{
  "arch": "vgg",
  "horizontal_flip": false,
  "beta2": 0.99,
  "eps": 1e-06,
  "steps": 40000,
  "warmup_steps": 800
}
Rows from block 5 of a small image classifier, named by matrix and row number. Each number is 200 + 40 x the weight over its row's rms, rounded and kept within 0 to 999. All counts start at 0.
After each channel's rows are labels from the 100 images, of 14976, where the channel reaches its highest value: "responds to" is what is common among them; "colour at peak" is the nearest of a few named colours to the mean colour under the peak. Only what is clearly more common there than usual is listed. The data: photos of arthropod specimens (BIOSCAN-5M).
# conv: 3x3 conv (model.blocks.5.conv.weight, 96x96x3x3, each kernel summed), inputs 48-95

conv.92,191,167,236,201,197,261,197,198,239,214,192,189,242,200,240,196,174,190,205,206,180,182,209,185,233,167,175,129,238,211,204,82,204,224,49,181,251,258,131,146,208,162,195,178,201,163,187,211
responds to: order Hymenoptera; family Ichneumonidae
colour at peak: grey

conv.33,174,236,183,156,177,185,93,225,230,186,142,209,136,126,173,184,148,197,228,260,169,207,178,209,130,188,180,121,193,218,185,174,220,166,206,152,233,211,192,185,209,219,195,82,113,209,203,158
responds to: order Diptera
colour at peak: brown; grey

conv.75,135,206,207,214,210,179,181,209,202,236,155,151,189,200,124,223,209,117,211,235,193,185,187,206,145,219,218,214,147,205,157,201,235,138,153,93,173,209,164,183,208,258,207,197,199,188,169,98
responds to: order Coleoptera
colour at peak: brown

conv.80,76,194,260,257,164,185,149,136,175,206,156,226,208,163,188,259,252,241,172,229,265,245,225,235,179,232,137,168,174,243,191,223,178,215,188,185,243,168,274,214,139,205,209,216,162,168,209,217
responds to: order Diptera
colour at peak: grey

conv.95,150,214,179,191,226,227,210,186,258,138,151,180,211,193,234,158,215,250,195,170,130,222,195,153,225,236,202,194,175,168,179,239,145,261,219,205,155,176,284,107,202,228,195,189,164,147,141,207
responds to: order Coleoptera
colour at peak: grey

conv.67,141,193,98,253,156,238,234,180,282,176,200,189,126,174,226,103,213,178,220,130,217,134,187,243,188,236,231,208,202,160,189,179,245,203,180,181,194,164,101,266,259,125,195,214,167,215,241,197
responds to: order Hymenoptera
colour at peak: grey

conv.88,195,233,195,215,207,209,230,241,168,246,233,91,135,193,192,174,167,212,179,201,191,141,256,98,216,171,203,186,164,198,154,219,246,141,229,153,158,137,191,164,203,198,166,246,185,177,124,81
responds to: order Coleoptera; family Coccinellidae
colour at peak: brown

conv.31,140,184,226,246,154,204,145,189,156,197,179,227,192,146,108,202,242,177,222,162,245,259,192,195,120,242,153,194,163,176,140,231,199,203,238,195,219,219,252,168,159,176,159,227,155,253,136,212
responds to: order Diptera
colour at peak: grey

conv.61,160,169,192,171,175,87,210,195,168,217,172,61,242,258,150,205,178,191,111,197,165,222,201,222,180,148,206,200,156,167,242,208,144,182,247,160,189,195,191,272,247,213,189,163,194,166,186,130
responds to: order Diptera
colour at peak: grey

conv.40,154,135,182,183,186,264,187,243,216,91,214,218,201,129,190,188,237,238,223,204,249,187,141,242,87,160,197,198,196,249,217,214,229,190,181,188,253,201,234,195,128,185,241,205,189,207,168,180
responds to: family Drosophilidae
colour at peak: grey

conv.71,133,196,249,294,223,126,238,215,191,265,303,168,171,216,188,220,177,118,226,173,143,218,198,204,261,162,193,222,132,268,212,191,117,225,178,208,212,229,173,277,231,187,263,246,184,191,195,131
responds to: order Coleoptera; family Coccinellidae
colour at peak: brown

conv.43,222,200,171,251,232,234,244,186,143,283,215,87,194,186,193,234,50,153,219,238,185,94,228,89,209,175,207,251,211,158,149,231,186,224,189,207,218,174,236,161,199,201,229,208,237,218,201,208
responds to: order Coleoptera; family Coccinellidae
colour at peak: brown; grey

conv.87,183,242,225,176,191,286,246,155,172,196,203,177,220,134,170,264,134,217,292,223,134,242,157,169,196,230,162,229,235,163,170,218,174,217,234,225,136,182,198,170,157,210,218,213,167,231,206,252
responds to: order Coleoptera
colour at peak: grey

conv.5,122,245,159,156,160,142,206,222,235,224,168,210,155,186,135,158,229,159,180,223,245,171,138,164,177,174,217,182,149,189,139,202,186,151,206,110,118,181,252,200,219,225,180,106,139,185,196,191
responds to: order Coleoptera
colour at peak: brown; grey

conv.45,196,171,209,209,172,184,205,247,114,278,227,72,199,183,170,171,64,211,164,192,193,131,222,124,201,96,198,205,278,218,201,243,223,241,215,190,243,185,179,171,161,227,204,173,185,221,202,179
responds to: order Coleoptera; family Coccinellidae
colour at peak: grey; brown

conv.22,155,190,177,193,195,221,121,206,176,180,183,211,196,148,189,215,213,189,221,227,154,220,193,193,151,203,234,247,176,169,194,192,147,186,138,214,197,214,225,147,208,213,215,174,144,151,178,215
responds to: order Lepidoptera
colour at peak: grey

conv.7,123,215,159,203,189,261,189,240,215,211,211,139,113,240,170,122,195,101,213,143,236,202,219,216,238,261,181,188,183,201,169,188,216,193,208,190,206,180,175,253,169,156,218,196,233,207,249,259
responds to: order Diptera
colour at peak: grey

conv.91,208,148,221,217,199,275,203,203,201,202,221,211,253,238,186,188,237,255,194,187,226,178,235,201,227,191,172,198,261,195,192,208,456,195,177,196,209,183,191,156,174,195,236,201,188,174,213,185
responds to: order Hemiptera
colour at peak: grey

conv.72,151,248,230,166,185,223,148,198,157,246,115,177,130,239,128,273,157,160,233,241,252,181,191,192,209,185,248,175,150,273,226,225,185,136,202,126,198,198,221,226,255,237,228,105,180,236,215,170
responds to: order Diptera
colour at peak: brown; black

conv.10,168,119,225,203,157,217,201,199,292,179,121,158,207,206,169,237,153,237,203,264,201,187,186,174,128,155,192,198,198,194,206,139,102,190,260,199,258,169,251,166,174,257,264,247,196,216,187,195
responds to: order Lepidoptera
colour at peak: grey

conv.85,166,198,178,152,244,218,288,219,181,153,125,147,255,241,297,201,214,252,204,187,100,241,146,213,287,189,213,157,169,178,218,220,145,194,207,214,213,156,214,180,228,183,208,187,203,187,176,182
responds to: order Coleoptera
colour at peak: grey

conv.81,129,296,137,177,136,201,190,235,301,172,142,146,185,165,157,192,140,208,226,193,162,174,220,177,141,241,222,198,166,143,98,177,221,212,147,171,167,166,150,170,205,207,170,227,134,189,221,206
responds to: order Coleoptera; family Throscidae
colour at peak: grey; brown

conv.19,177,211,216,184,173,187,216,391,254,204,194,173,165,182,188,198,187,209,210,210,193,185,161,195,191,200,164,184,196,190,221,167,195,151,241,210,220,228,243,200,199,258,150,190,199,209,219,179
responds to: order Hemiptera
colour at peak: grey

conv.83,40,197,184,206,207,180,197,226,197,200,143,160,129,183,224,180,205,139,173,184,226,201,236,206,169,247,232,212,148,159,184,203,134,244,204,225,143,213,204,175,208,209,222,197,228,169,198,275
responds to: order Diptera
colour at peak: grey

conv.47,193,250,157,214,147,193,206,236,181,199,190,162,114,175,208,189,133,201,184,190,222,185,166,134,196,156,211,156,218,233,210,178,172,145,215,146,145,130,169,235,328,191,160,151,148,182,212,176
responds to: order Coleoptera
colour at peak: brown; black

conv.13,210,200,219,175,173,216,144,133,164,194,80,270,244,183,168,239,226,225,158,287,228,180,161,231,162,179,125,152,148,258,167,212,177,188,189,150,262,171,252,218,172,242,244,135,168,228,229,197
responds to: order Diptera
colour at peak: brown; grey

conv.25,152,177,187,220,135,201,166,140,152,227,138,234,192,160,158,158,207,159,206,171,224,228,207,199,173,225,194,210,124,207,210,237,187,225,257,184,229,190,238,218,229,75,138,138,177,173,208,213
responds to: order Diptera
colour at peak: grey

conv.4,108,203,214,164,206,176,190,183,179,326,222,200,162,234,84,170,219,150,203,216,201,187,220,183,166,223,175,216,135,174,172,160,201,155,143,165,194,214,178,221,241,231,172,141,197,207,202,165
responds to: order Coleoptera
colour at peak: black; brown

conv.2,247,212,267,222,219,215,159,189,230,189,135,154,215,161,210,221,50,198,284,235,183,193,225,71,182,262,161,155,195,233,199,127,200,167,213,195,167,218,159,164,247,222,235,173,196,202,175,133
responds to: order Coleoptera
colour at peak: grey

conv.30,205,215,96,172,204,297,189,194,209,201,183,208,193,176,165,216,219,159,222,131,208,45,225,217,222,214,232,206,256,164,137,234,254,204,164,164,235,126,146,102,201,139,186,183,197,214,212,184
responds to: order Coleoptera
colour at peak: grey

conv.23,202,220,190,143,211,198,134,146,213,268,260,228,205,189,206,175,211,143,170,191,161,220,206,211,155,264,191,204,178,200,210,61,187,172,230,146,156,247,228,225,234,104,175,194,209,187,214,207
responds to: order Coleoptera
colour at peak: brown; grey

conv.11,179,194,221,201,252,205,100,241,205,142,115,184,207,145,214,223,218,215,211,151,191,234,251,233,167,225,214,201,222,169,153,209,199,286,232,228,155,233,221,178,194,152,244,217,232,144,188,159
responds to: order Coleoptera
colour at peak: grey

conv.53,246,201,185,218,200,141,130,217,151,254,218,187,168,190,102,227,234,160,98,217,201,196,171,249,174,151,140,169,231,192,230,159,250,162,231,74,239,207,240,209,192,212,129,159,202,196,200,140
responds to: order Coleoptera
colour at peak: grey

conv.93,58,225,234,190,175,163,224,193,196,288,201,166,153,140,143,247,193,95,218,245,274,147,194,164,175,221,267,188,101,227,159,189,181,172,162,152,159,205,200,218,196,228,221,181,127,226,209,151
responds to: order Coleoptera; family Coccinellidae
colour at peak: brown; black

conv.14,196,166,178,191,186,281,219,249,195,197,215,201,235,165,215,179,226,228,221,178,231,145,202,201,216,188,210,200,245,210,202,182,472,196,179,230,221,197,201,164,206,192,215,208,154,180,228,187
responds to: order Hemiptera
colour at peak: grey

conv.17,159,228,192,187,160,228,185,223,292,139,199,158,213,190,140,148,199,211,201,237,137,224,186,195,112,199,239,182,132,225,164,143,209,167,187,142,160,199,159,195,195,212,221,145,100,184,239,195
responds to: order Hemiptera
colour at peak: grey

conv.78,237,146,193,194,247,228,232,224,186,240,206,289,168,209,266,193,217,174,230,234,203,187,284,190,219,254,168,191,199,209,221,172,191,212,198,233,234,213,195,210,401,218,174,187,175,191,232,214
responds to: order Hymenoptera
colour at peak: grey; brown

conv.65,144,174,234,210,250,100,156,182,269,171,200,183,202,189,150,146,221,196,188,235,215,225,193,208,129,181,228,192,126,193,205,220,170,213,161,196,190,232,198,225,161,214,261,184,165,170,192,181
responds to: order Lepidoptera
colour at peak: grey; brown

conv.48,234,175,230,197,205,239,218,194,167,146,169,178,175,228,212,151,220,216,187,167,187,222,192,224,268,118,261,233,202,221,184,114,148,198,126,144,202,234,183,204,176,196,205,129,186,116,134,218
responds to: order Coleoptera; family Coccinellidae
colour at peak: grey

conv.44,191,199,258,227,239,303,158,226,225,139,158,195,190,138,221,187,192,197,245,239,242,227,284,164,150,183,241,224,158,209,169,224,186,198,166,170,163,231,250,216,233,294,202,194,171,154,153,178
responds to: family Drosophilidae
colour at peak: grey

conv.66,230,191,194,196,227,156,191,244,194,196,189,284,174,189,245,211,224,168,167,185,258,238,247,233,163,189,192,182,180,281,210,159,162,214,249,224,212,183,360,244,200,142,170,217,111,155,220,231
responds to: order Hemiptera
colour at peak: grey

conv.74,165,200,162,173,227,188,190,186,177,281,318,229,183,217,185,221,245,192,203,239,184,258,238,191,201,232,205,254,145,179,214,192,159,165,175,246,140,175,259,213,204,197,200,315,225,169,189,234
responds to: order Coleoptera; family Coccinellidae
colour at peak: brown; black

conv.37,229,243,239,249,253,233,233,209,153,155,217,92,230,208,191,237,167,195,196,204,79,183,247,186,213,205,175,189,194,257,216,183,196,190,175,133,158,184,205,257,248,222,197,222,189,132,105,103
responds to: order Coleoptera
colour at peak: grey

conv.64,195,175,236,159,208,158,155,103,172,190,241,225,165,199,216,175,246,152,188,127,234,269,215,228,216,250,191,234,146,230,148,207,119,172,203,197,134,237,264,192,124,113,221,165,164,222,152,196
responds to: order Diptera
colour at peak: grey

conv.59,223,241,163,176,228,233,114,232,216,134,154,199,185,137,168,135,219,241,239,230,209,224,214,173,84,231,212,180,195,210,202,183,196,185,179,89,195,181,248,206,238,239,185,182,189,195,134,172
responds to: order Coleoptera
colour at peak: grey; brown