{"arch": "vgg", "color_jitter": 0.1, "beta1": 0.8, "beta2": 0.99, "eps": 1e-06}
Rows from block 7 of a small image classifier, named by matrix and row number. Each number is 128 + 24 x the weight over its row's rms, rounded and kept within 0 to 255. All counts start at 0. Numbers have three digits each.
After each channel's rows are labels from the 100 images, of 14976, where the channel reaches its highest value: "strongest on" is what is common among them; "peak at" is the part of the image that holds the peak. Only what is clearly more common there than usual is listed. The data: photos of arthropod specimens (BIOSCAN-5M). In brackets: how many of the 100, against the usual share in percent.
# conv: 3x3 conv (model.blocks.7.conv.weight, 192x192x3x3, each kernel summed), inputs 0-95

conv.161:160153107119132130131157116104132112141129125105099140091147092105089093172174144094118111083169123132096113107173172079161122109110109151154140115146125092136179138130146150064140136120160106096126153117153151152149113115142113185103101121115149086125121131148130146079137124140137115133
strongest on: order Lepidoptera (49 vs 7.3)
peak at: centre (91 vs 25)

conv.23:119146101123121129195148117121136129138110105075136134152153131098139125163133120106111139096136095093162111131121173146144146098140168147128106130117134119145108129136104126098112122160162109062126112097163119144098158140136144158089099120110143175115126145105112149117143170164131158143
strongest on: order Diptera (97 vs 30.6)
peak at: centre (94 vs 25)

conv.86:130116147146094133079070113144118130074120144129102185086142136146147116092162124112123112115152112134162118083143147130105147129109103140110149131116126104133117121139136152117139144137089134132134136103142132107140111108124099130158134063122111117115131119130108099165123102141127110132
strongest on: order Lepidoptera (30 vs 7.3)
peak at: top centre (34 vs 12.5)

conv.32:141135133119144067102139119098129126131138094137098122119098119152122073107051148130130101149124125104116134128121099151146109179129125092117152140131105125068122143159123169140141149153115137132087154150078089089126150139124099105175147150102113106100149126129153155149132101120130126083
strongest on: order Diptera (73 vs 30.6)
peak at: centre (83 vs 25)

conv.65:114142096160145115133099112132093147120110142105079106123120105127128108135109126151148141158126134140123098092073110127111127125108122144105107112066106104097087099147109136117086155126153136119107150108107121100151111130106113121156109134150114142125114094091091121153099084113104135097
strongest on: order Hemiptera (36 vs 11.3)
peak at: centre (100 vs 25)

conv.104:140107111122154124140109139124157107127142132102141123118154120123116118098120166101172122118114088113058132147109144129091111119090123135094149109153165147148132117124099130132110099116112100112045122077156118129145125138082109108141118110130101152159126099121127124131098100168143081106
strongest on: order Lepidoptera (32 vs 7.3); order Psocodea (28 vs 3.7)
peak at: centre (73 vs 25)

conv.93:149121128161136150131138135138127125116137137077139143120134122084138144160126129086138127108168106174031137157158186115132129155064127120134079111151138138128155129144109153107125123136117096114088096139122146137104132125146092176144114090115145110143103123150145158125119121110142136113
strongest on: order Hemiptera (28 vs 11.3)
peak at: centre (74 vs 25)

conv.83:121168104150163135110122111117174118093130105135068107089118153141096097113104130124092124102129138158123111071112098128115131142142125135083141152112167072140103146165139114072122159148151148151139124098119106134147106124108125096142128149126110143098132073113115086116092131112142138131
strongest on: order Lepidoptera (39 vs 7.3)
peak at: centre (74 vs 25)

conv.111:132136097121160122117123115078128157118107148132123143146119140141133133155126081123109134134142139140147110117134123110132099096127145099097126124130129063103133087061140110168156142132120138135151116070137123136124111099116134097131134109149109116138116130132114074099125142157118138133
strongest on: order Coleoptera (36 vs 16.8)
peak at: centre (56 vs 25)

conv.190:112161108121146086086114144114094124147092107130097143124119077136147123124152123119092115135134088151104122121105114140131183101129019117131132101175154138182106144120141078130150123118116076136136097103161133161134157152108130140085116137131088136118132156093106122129153125107145151149
strongest on: order Diptera (64 vs 30.6); family Drosophilidae (31 vs 1.3)
peak at: middle left (32 vs 12.5)

conv.58:121135165117142101101130130126114125145133119095095129124135112116133122119087162127053128132121115137118087116049097124137118132110085117115158087111144125142079112120064116134073139090164113091095129113143090118118154123116157128121108080151071120123113110122106139103120152088157155129
strongest on: order Diptera (66 vs 30.6)
peak at: centre (64 vs 25)

conv.70:086101150136182128124096141127085186117135144104125099162093149098159129124146095103165139129135169148164141134164167115144140106121079109159079110144128150121139117083154145116153117111130105096129127126132159140150143143106135139118149114137099126101101125111117094113137071171143115119
strongest on: order Hemiptera (54 vs 11.3); family Aleyrodidae (45 vs 1.1)
peak at: centre (58 vs 25)

conv.36:142155140134168147141083138178144080136100153112154087120141120134105119129100093126118121147072126123083143128064105127087108153117115120161124118113136138137092143178131069149079125140131131093124106136095076140126132126115146120125124128125091121135118094091159134135102117076109136119
strongest on: order Diptera (62 vs 30.6)
peak at: bottom centre (58 vs 12.5)

conv.120:119130146101123115142100127141156164115099129112117154164143150120144157131100098095140151148105154117114125135128123106137136151116118139114141067141136106115095148144164136121134098130119137143112120105115149114085103103102131130125073085113104095106112142123146115126132104117117097117
strongest on: order Diptera (75 vs 30.6)
peak at: centre (85 vs 25)

conv.52:049108126140137146137140138144093136129125120121126068141086113121123120147143100078139142115096119151135133123118114128089125047115143113137093108138133129113124138114156108097107136100141123114125140121107154113128147133110138140142163107138119104122109097094108115136111130149130140100
strongest on: order Coleoptera (43 vs 16.8); family Coccinellidae (32 vs 1.2); order: Hemiptera (32 vs 11.3); class Arachnida (25 vs 4)
peak at: centre (78 vs 25)

conv.106:134123092155135130117093122117081132100136135089158156108133124118144127131120121147150104124131122128131081104089131097115097125089151133089147121102123111130086101135128148136126140105104144084123161124161112117135090105140096125108104095078122099166071124108091150109118132102122104127
strongest on: order Hymenoptera (57 vs 20.5)
peak at: centre (78 vs 25)

conv.81:059162139136124158115121164103115104136148150142147056129112140131110128118073167131111087116124141133121145137145116131111116113138145156162110129117127130157143138158114135093104141146135152137149150183137115154113117131103115121125120165148159092169135101150120111127112138119126111176
strongest on: order Hemiptera (37 vs 11.3)
peak at: centre (87 vs 25)