A small image classifier, trained from scratch: 1.55M parameters, held-out accuracy 69%.
Rows from block 7 of a small image classifier, named by matrix and row number. Each number is 50 + 10 x the weight over its row's rms, rounded and kept within 0 to 99. All counts start at 0.
After each channel's rows are labels from the 100 images, of 14976, where the channel reaches its highest value: "responds to" is what is common among them; "patch colour" is the nearest of a few named colours to the mean colour under the peak. Only what is clearly more common there than usual is listed. The data: photos of arthropod specimens (BIOSCAN-5M). In brackets: how many of the 100.
# conv: 3x3 conv (model.blocks.7.conv.weight, 192x192x3x3, each kernel summed), inputs 96-191

conv.25:34 49 37 66 41 34 41 51 56 55 49 48 34 41 48 50 50 72 41 52 53 60 52 50 46 35 36 54 51 51 41 54 55 41 53 50 58 36 54 32 49 59 47 57 41 42 49 50 58 46 30 48 55 57 49 46 54 39 65 41 51 50 51 43 72 33 39 54 25 27 64 66 42 45 57 28 43 49 58 51 51 55 53 46 49 35 51 48 45 52 42 49 63 36 45 57
responds to: order Hymenoptera (62)
patch colour: grey (42)

conv.85:35 66 55 43 51 57 45 56 50 37 45 39 56 46 32 28 58 63 54 61 44 33 53 64 56 30 17 20 49 31 46 48 54 49 52 57 53 66 59 34 55 62 48 45 43 51 61 53 46 44 36 48 46 43 57 57 56 46 46 54 63 58 53 62 48 57 62 54 53 59 62 44 66 47 52 47 35 48 44 56 63 46 41 38 42 25 78 47 60 53 48 50 51 52 48 44
responds to: order Hymenoptera (63); family Ichneumonidae (28)
patch colour: grey (52); brown (28)

conv.166:48 53 50 51 39 50 63 52 65 61 47 66 59 58 50 61 36 50 36 34 49 58 53 56 44 58 46 64 36 30 54 41 58 47 52 43 57 42 49 66 60 55 63 31 51 43 17 47 51 54 32 50 48 48 47 53 49 45 42 47 36 39 66 23 43 55 37 46 57 56 47 41 40 41 40 75 64 44 65 34 57 46 50 62 40 65 31 36 40 49 45 51 50 37 35 59
responds to: order Coleoptera (50)
patch colour: grey (59)

conv.92:50 56 65 48 48 67 51 50 60 43 45 36 52 62 61 23 46 41 44 47 37 53 58 47 63 43 38 19 51 32 44 38 15 66 56 40 42 57 36 47 64 35 57 55 42 55 49 44 50 42 54 53 43 49 58 51 35 55 32 43 47 47 41 47 55 54 46 57 60 57 56 50 40 31 43 54 27 49 45 51 51 48 20 50 45 32 70 48 42 58 50 56 45 55 50 57
responds to: order Coleoptera (72)
patch colour: grey (54); brown (29)

conv.111:25 35 20 26 48 54 32 43 44 23 57 49 46 53 47 53 45 49 43 51 49 54 42 59 55 39 40 49 49 43 58 38 52 47 52 66 58 67 50 41 33 54 47 51 49 56 53 43 46 55 50 47 42 53 34 36 74 32 45 48 33 61 66 59 34 23 59 42 34 34 49 65 42 56 56 41 59 50 47 51 42 15 47 43 45 53 47 54 57 56 48 49 50 45 51 48
responds to: order Coleoptera (36)
patch colour: grey (30)

conv.90:62 51 68 50 51 38 41 29 40 36 57 57 49 35 54 37 46 65 48 45 57 66 59 43 63 41 62 53 47 38 39 47 25 58 53 44 49 51 41 41 49 39 55 55 50 34 48 38 57 58 58 51 39 46 70 50 42 54 59 55 56 51 39 48 20 55 45 47 63 42 45 62 41 34 45 43 48 47 36 32 39 42 62 57 49 46 57 47 44 54 55 38 46 58 42 58
responds to: order Hymenoptera (47); class Collembola (25)
patch colour: grey (28)

conv.48:40 58 41 58 48 57 31 50 50 54 53 47 55 61 59 63 60 43 39 52 61 48 43 58 56 55 49 50 48 34 46 42 51 45 56 47 66 63 04 52 47 57 55 42 48 58 31 44 39 53 43 47 52 41 48 44 51 46 55 54 43 46 45 27 65 57 47 55 42 60 48 59 36 32 59 64 43 45 53 58 56 45 45 45 61 58 52 47 44 57 49 47 56 48 41 53
responds to: order Coleoptera (51)
patch colour: grey (45)

conv.115:70 47 66 57 50 51 45 26 33 45 54 37 52 56 37 40 54 47 48 58 48 54 52 43 32 46 37 34 57 39 36 62 47 55 52 48 43 34 34 48 54 46 53 56 50 33 54 42 55 50 52 55 72 30 56 49 44 45 59 46 55 48 68 51 47 63 43 46 53 48 42 59 47 45 47 44 50 45 66 46 38 39 37 50 53 59 59 47 47 47 40 47 50 53 23 54
responds to: order Coleoptera (42); order Lepidoptera (38)
patch colour: brown (71)

conv.126:49 51 38 41 50 51 53 65 58 34 59 45 51 59 51 45 47 38 46 32 39 56 46 44 52 38 42 52 44 35 44 33 44 42 42 51 46 57 48 48 54 36 38 27 60 39 46 41 45 54 40 54 59 42 48 47 42 45 42 69 46 37 33 46 49 55 37 33 52 47 33 40 47 48 41 46 39 31 27 51 41 49 49 52 39 37 46 36 33 49 36 55 29 57 43 44
responds to: order Coleoptera (76)
patch colour: grey (63); brown (25)

conv.152:64 26 41 41 52 50 45 52 51 41 55 68 63 50 46 66 50 45 41 47 53 52 56 40 60 53 52 50 45 29 55 29 48 49 28 47 60 52 42 51 63 10 53 41 57 45 40 45 49 56 48 58 46 42 51 52 42 55 53 51 50 58 37 42 43 48 61 32 55 37 30 45 55 41 32 61 43 51 50 53 27 58 63 63 35 48 51 39 56 46 47 31 28 42 26 46
responds to: order Coleoptera (43)
patch colour: grey (59)

conv.43:48 64 56 49 50 41 54 46 36 51 61 53 71 44 36 49 52 51 41 58 57 21 44 42 52 49 54 49 47 36 41 46 40 71 35 49 55 55 42 60 48 33 41 33 36 51 54 57 49 45 44 53 49 39 60 46 51 68 53 51 60 59 26 51 43 60 59 38 55 58 54 47 39 37 58 63 47 45 42 52 44 65 51 28 46 56 40 30 60 50 52 44 40 36 37 55
responds to: order Diptera (73)
patch colour: grey (56)

conv.59:63 52 51 49 54 54 46 56 51 35 49 48 52 57 57 46 64 50 49 55 39 51 57 56 60 40 46 25 50 39 49 46 35 46 58 58 46 56 22 49 59 49 57 51 52 35 12 53 53 60 45 58 54 33 56 58 39 52 43 66 52 47 45 18 37 57 43 51 54 48 53 50 41 46 59 42 44 43 32 62 54 46 44 45 39 36 44 50 40 54 43 49 52 53 60 47
responds to: order Coleoptera (38)
patch colour: grey (39)

conv.109:31 42 40 42 47 52 50 50 45 36 44 56 43 61 50 39 64 51 37 46 56 26 52 58 45 44 56 48 63 33 38 27 38 57 45 50 50 51 38 42 50 43 59 42 38 59 33 53 45 51 42 48 22 52 38 35 57 56 62 61 55 40 45 33 48 36 59 41 40 48 54 37 34 47 68 56 37 47 46 53 48 63 63 42 43 43 50 49 55 43 47 55 39 42 45 43
responds to: order Diptera (77)
patch colour: grey (39)

conv.52:40 67 46 49 40 48 51 62 53 64 47 46 54 46 52 53 56 47 18 46 49 48 31 53 35 56 49 53 50 51 32 33 37 57 49 27 51 53 35 48 46 39 47 30 37 51 50 48 50 28 52 22 51 43 34 47 41 34 38 37 48 46 45 47 51 46 49 41 51 57 60 25 37 42 42 63 51 36 50 54 48 55 43 29 55 51 45 37 44 49 45 53 45 13 64 51
responds to: order Coleoptera (43); family Coccinellidae (32); order: Hemiptera (32); class Arachnida (25)
patch colour: grey (28)

conv.191:51 55 35 41 49 62 49 56 52 51 40 52 46 46 49 35 53 64 23 46 34 57 52 56 48 45 09 34 53 43 48 24 48 45 51 51 54 57 46 29 42 35 52 42 67 43 33 50 42 60 29 46 53 37 51 49 47 26 47 52 57 38 60 34 46 49 42 47 28 47 55 56 43 60 48 38 50 43 66 52 50 45 39 55 50 52 64 50 38 34 46 51 43 52 52 39
responds to: order Coleoptera (79)
patch colour: grey (57)

conv.3:46 38 39 64 49 50 37 53 45 55 39 52 44 63 55 64 61 92 47 44 61 52 46 49 41 55 67 66 49 53 41 48 57 43 26 51 60 56 72 55 52 62 50 57 59 37 49 47 54 47 40 49 45 61 51 42 53 48 58 37 40 53 52 46 52 31 42 46 47 29 57 46 53 72 36 58 57 57 41 44 50 52 54 47 54 48 37 52 49 57 48 40 37 42 45 48
responds to: order Hymenoptera (57)
patch colour: grey (58)

conv.180:54 56 48 41 47 49 48 43 44 59 52 48 54 55 35 47 48 69 51 61 40 42 51 70 38 51 30 45 49 53 57 48 66 44 48 60 41 44 42 46 41 39 66 62 69 61 30 57 35 74 45 56 59 41 55 46 48 41 74 68 57 55 62 40 29 54 51 57 44 47 61 58 63 49 47 58 42 64 55 43 45 40 62 55 57 53 57 44 50 38 35 52 61 50 46 45
responds to: order Diptera (63)
patch colour: grey (61); brown (31)

conv.148:37 59 31 52 43 48 42 45 49 51 69 40 65 52 43 55 44 62 11 47 60 56 34 64 47 55 48 48 61 40 46 28 43 56 60 20 50 43 37 54 40 43 54 43 49 63 42 38 58 40 59 43 41 40 60 56 55 42 51 15 51 44 50 42 47 51 53 49 52 53 63 58 23 44 53 50 53 45 54 54 46 42 43 44 56 50 57 52 48 52 49 54 51 40 46 57
responds to: order Coleoptera (51); order Hemiptera (28)
patch colour: grey (35)

conv.82:35 63 47 46 45 52 51 36 27 59 55 51 52 50 49 43 46 56 55 42 53 34 46 49 54 45 33 58 57 66 33 41 35 45 47 50 49 65 61 39 53 45 53 71 40 62 47 50 42 43 47 57 52 56 55 58 57 54 46 45 56 34 56 51 41 45 47 49 44 44 74 58 45 57 46 39 40 53 54 40 38 47 60 54 41 40 54 60 48 53 53 62 55 43 41 42
responds to: order Hymenoptera (55)
patch colour: grey (71)

conv.106:47 42 43 38 48 42 46 48 40 31 58 48 51 40 53 32 58 57 62 18 38 49 55 35 43 45 45 40 42 59 42 47 58 50 61 54 41 67 46 34 48 47 27 34 59 46 57 52 40 54 41 49 53 44 49 46 62 45 33 56 51 23 36 59 58 44 28 46 52 40 45 55 49 47 52 54 38 22 51 55 51 56 44 55 34 48 55 54 22 50 39 49 60 48 53 32
responds to: order Hymenoptera (57)
patch colour: grey (37)

conv.158:40 54 47 32 50 52 44 52 46 30 41 29 52 48 44 32 53 60 43 46 39 53 53 58 56 40 43 37 46 33 36 33 41 51 59 54 41 60 56 28 48 39 45 43 61 57 53 45 49 53 50 36 30 52 56 44 59 39 36 43 41 45 57 54 45 42 46 49 50 53 60 46 48 44 50 52 45 36 47 55 45 42 40 51 46 47 63 43 44 59 42 44 60 47 65 57
responds to: order Hymenoptera (67)
patch colour: grey (32)

conv.80:51 52 59 43 54 38 40 38 36 40 57 46 61 58 49 39 51 75 46 65 51 48 52 64 60 48 51 34 45 46 41 50 58 51 44 40 58 52 53 60 47 49 55 57 49 53 23 41 57 49 48 45 46 60 49 57 38 41 46 64 42 52 43 21 29 55 54 68 63 46 65 57 54 52 46 69 37 54 38 49 49 49 50 52 48 35 68 55 52 63 48 28 60 67 46 59
responds to: order Coleoptera (47)
patch colour: grey (57); brown (37)

conv.17:52 59 59 40 55 47 24 40 55 43 49 72 65 56 57 38 41 44 62 55 73 59 62 46 21 56 59 59 63 47 53 48 47 53 51 51 50 38 44 51 46 26 50 50 46 57 55 56 42 52 48 45 49 55 55 43 54 50 61 60 42 63 50 57 47 55 54 39 46 62 63 32 51 51 59 43 58 46 42 28 27 46 72 48 36 46 46 35 55 45 46 54 21 59 42 56
responds to: order Diptera (95); family Drosophilidae (38)
patch colour: grey (52)

conv.35:44 50 46 46 47 73 38 56 40 38 40 62 47 48 62 46 46 40 63 59 39 54 60 47 43 39 42 50 45 42 41 51 45 47 53 43 39 57 49 55 58 15 55 61 61 44 55 32 51 57 30 65 46 48 41 48 43 61 48 47 37 56 52 62 45 54 56 50 50 39 57 56 51 36 35 51 47 64 45 56 25 40 41 63 35 53 47 32 57 56 39 51 61 46 57 49
responds to: order Coleoptera (42)
patch colour: brown (49); grey (42)

conv.56:58 46 53 46 49 27 60 36 58 34 66 46 50 41 41 53 43 44 49 56 50 69 59 46 47 40 52 41 46 33 61 48 45 41 55 40 61 47 52 40 48 58 36 44 43 35 54 52 58 44 45 55 69 47 64 59 45 50 42 49 44 63 44 51 42 56 54 40 51 45 41 47 42 54 63 64 59 49 31 43 55 54 37 57 44 45 45 59 57 48 38 52 38 38 32 68
responds to: order Hymenoptera (48)
patch colour: grey (29)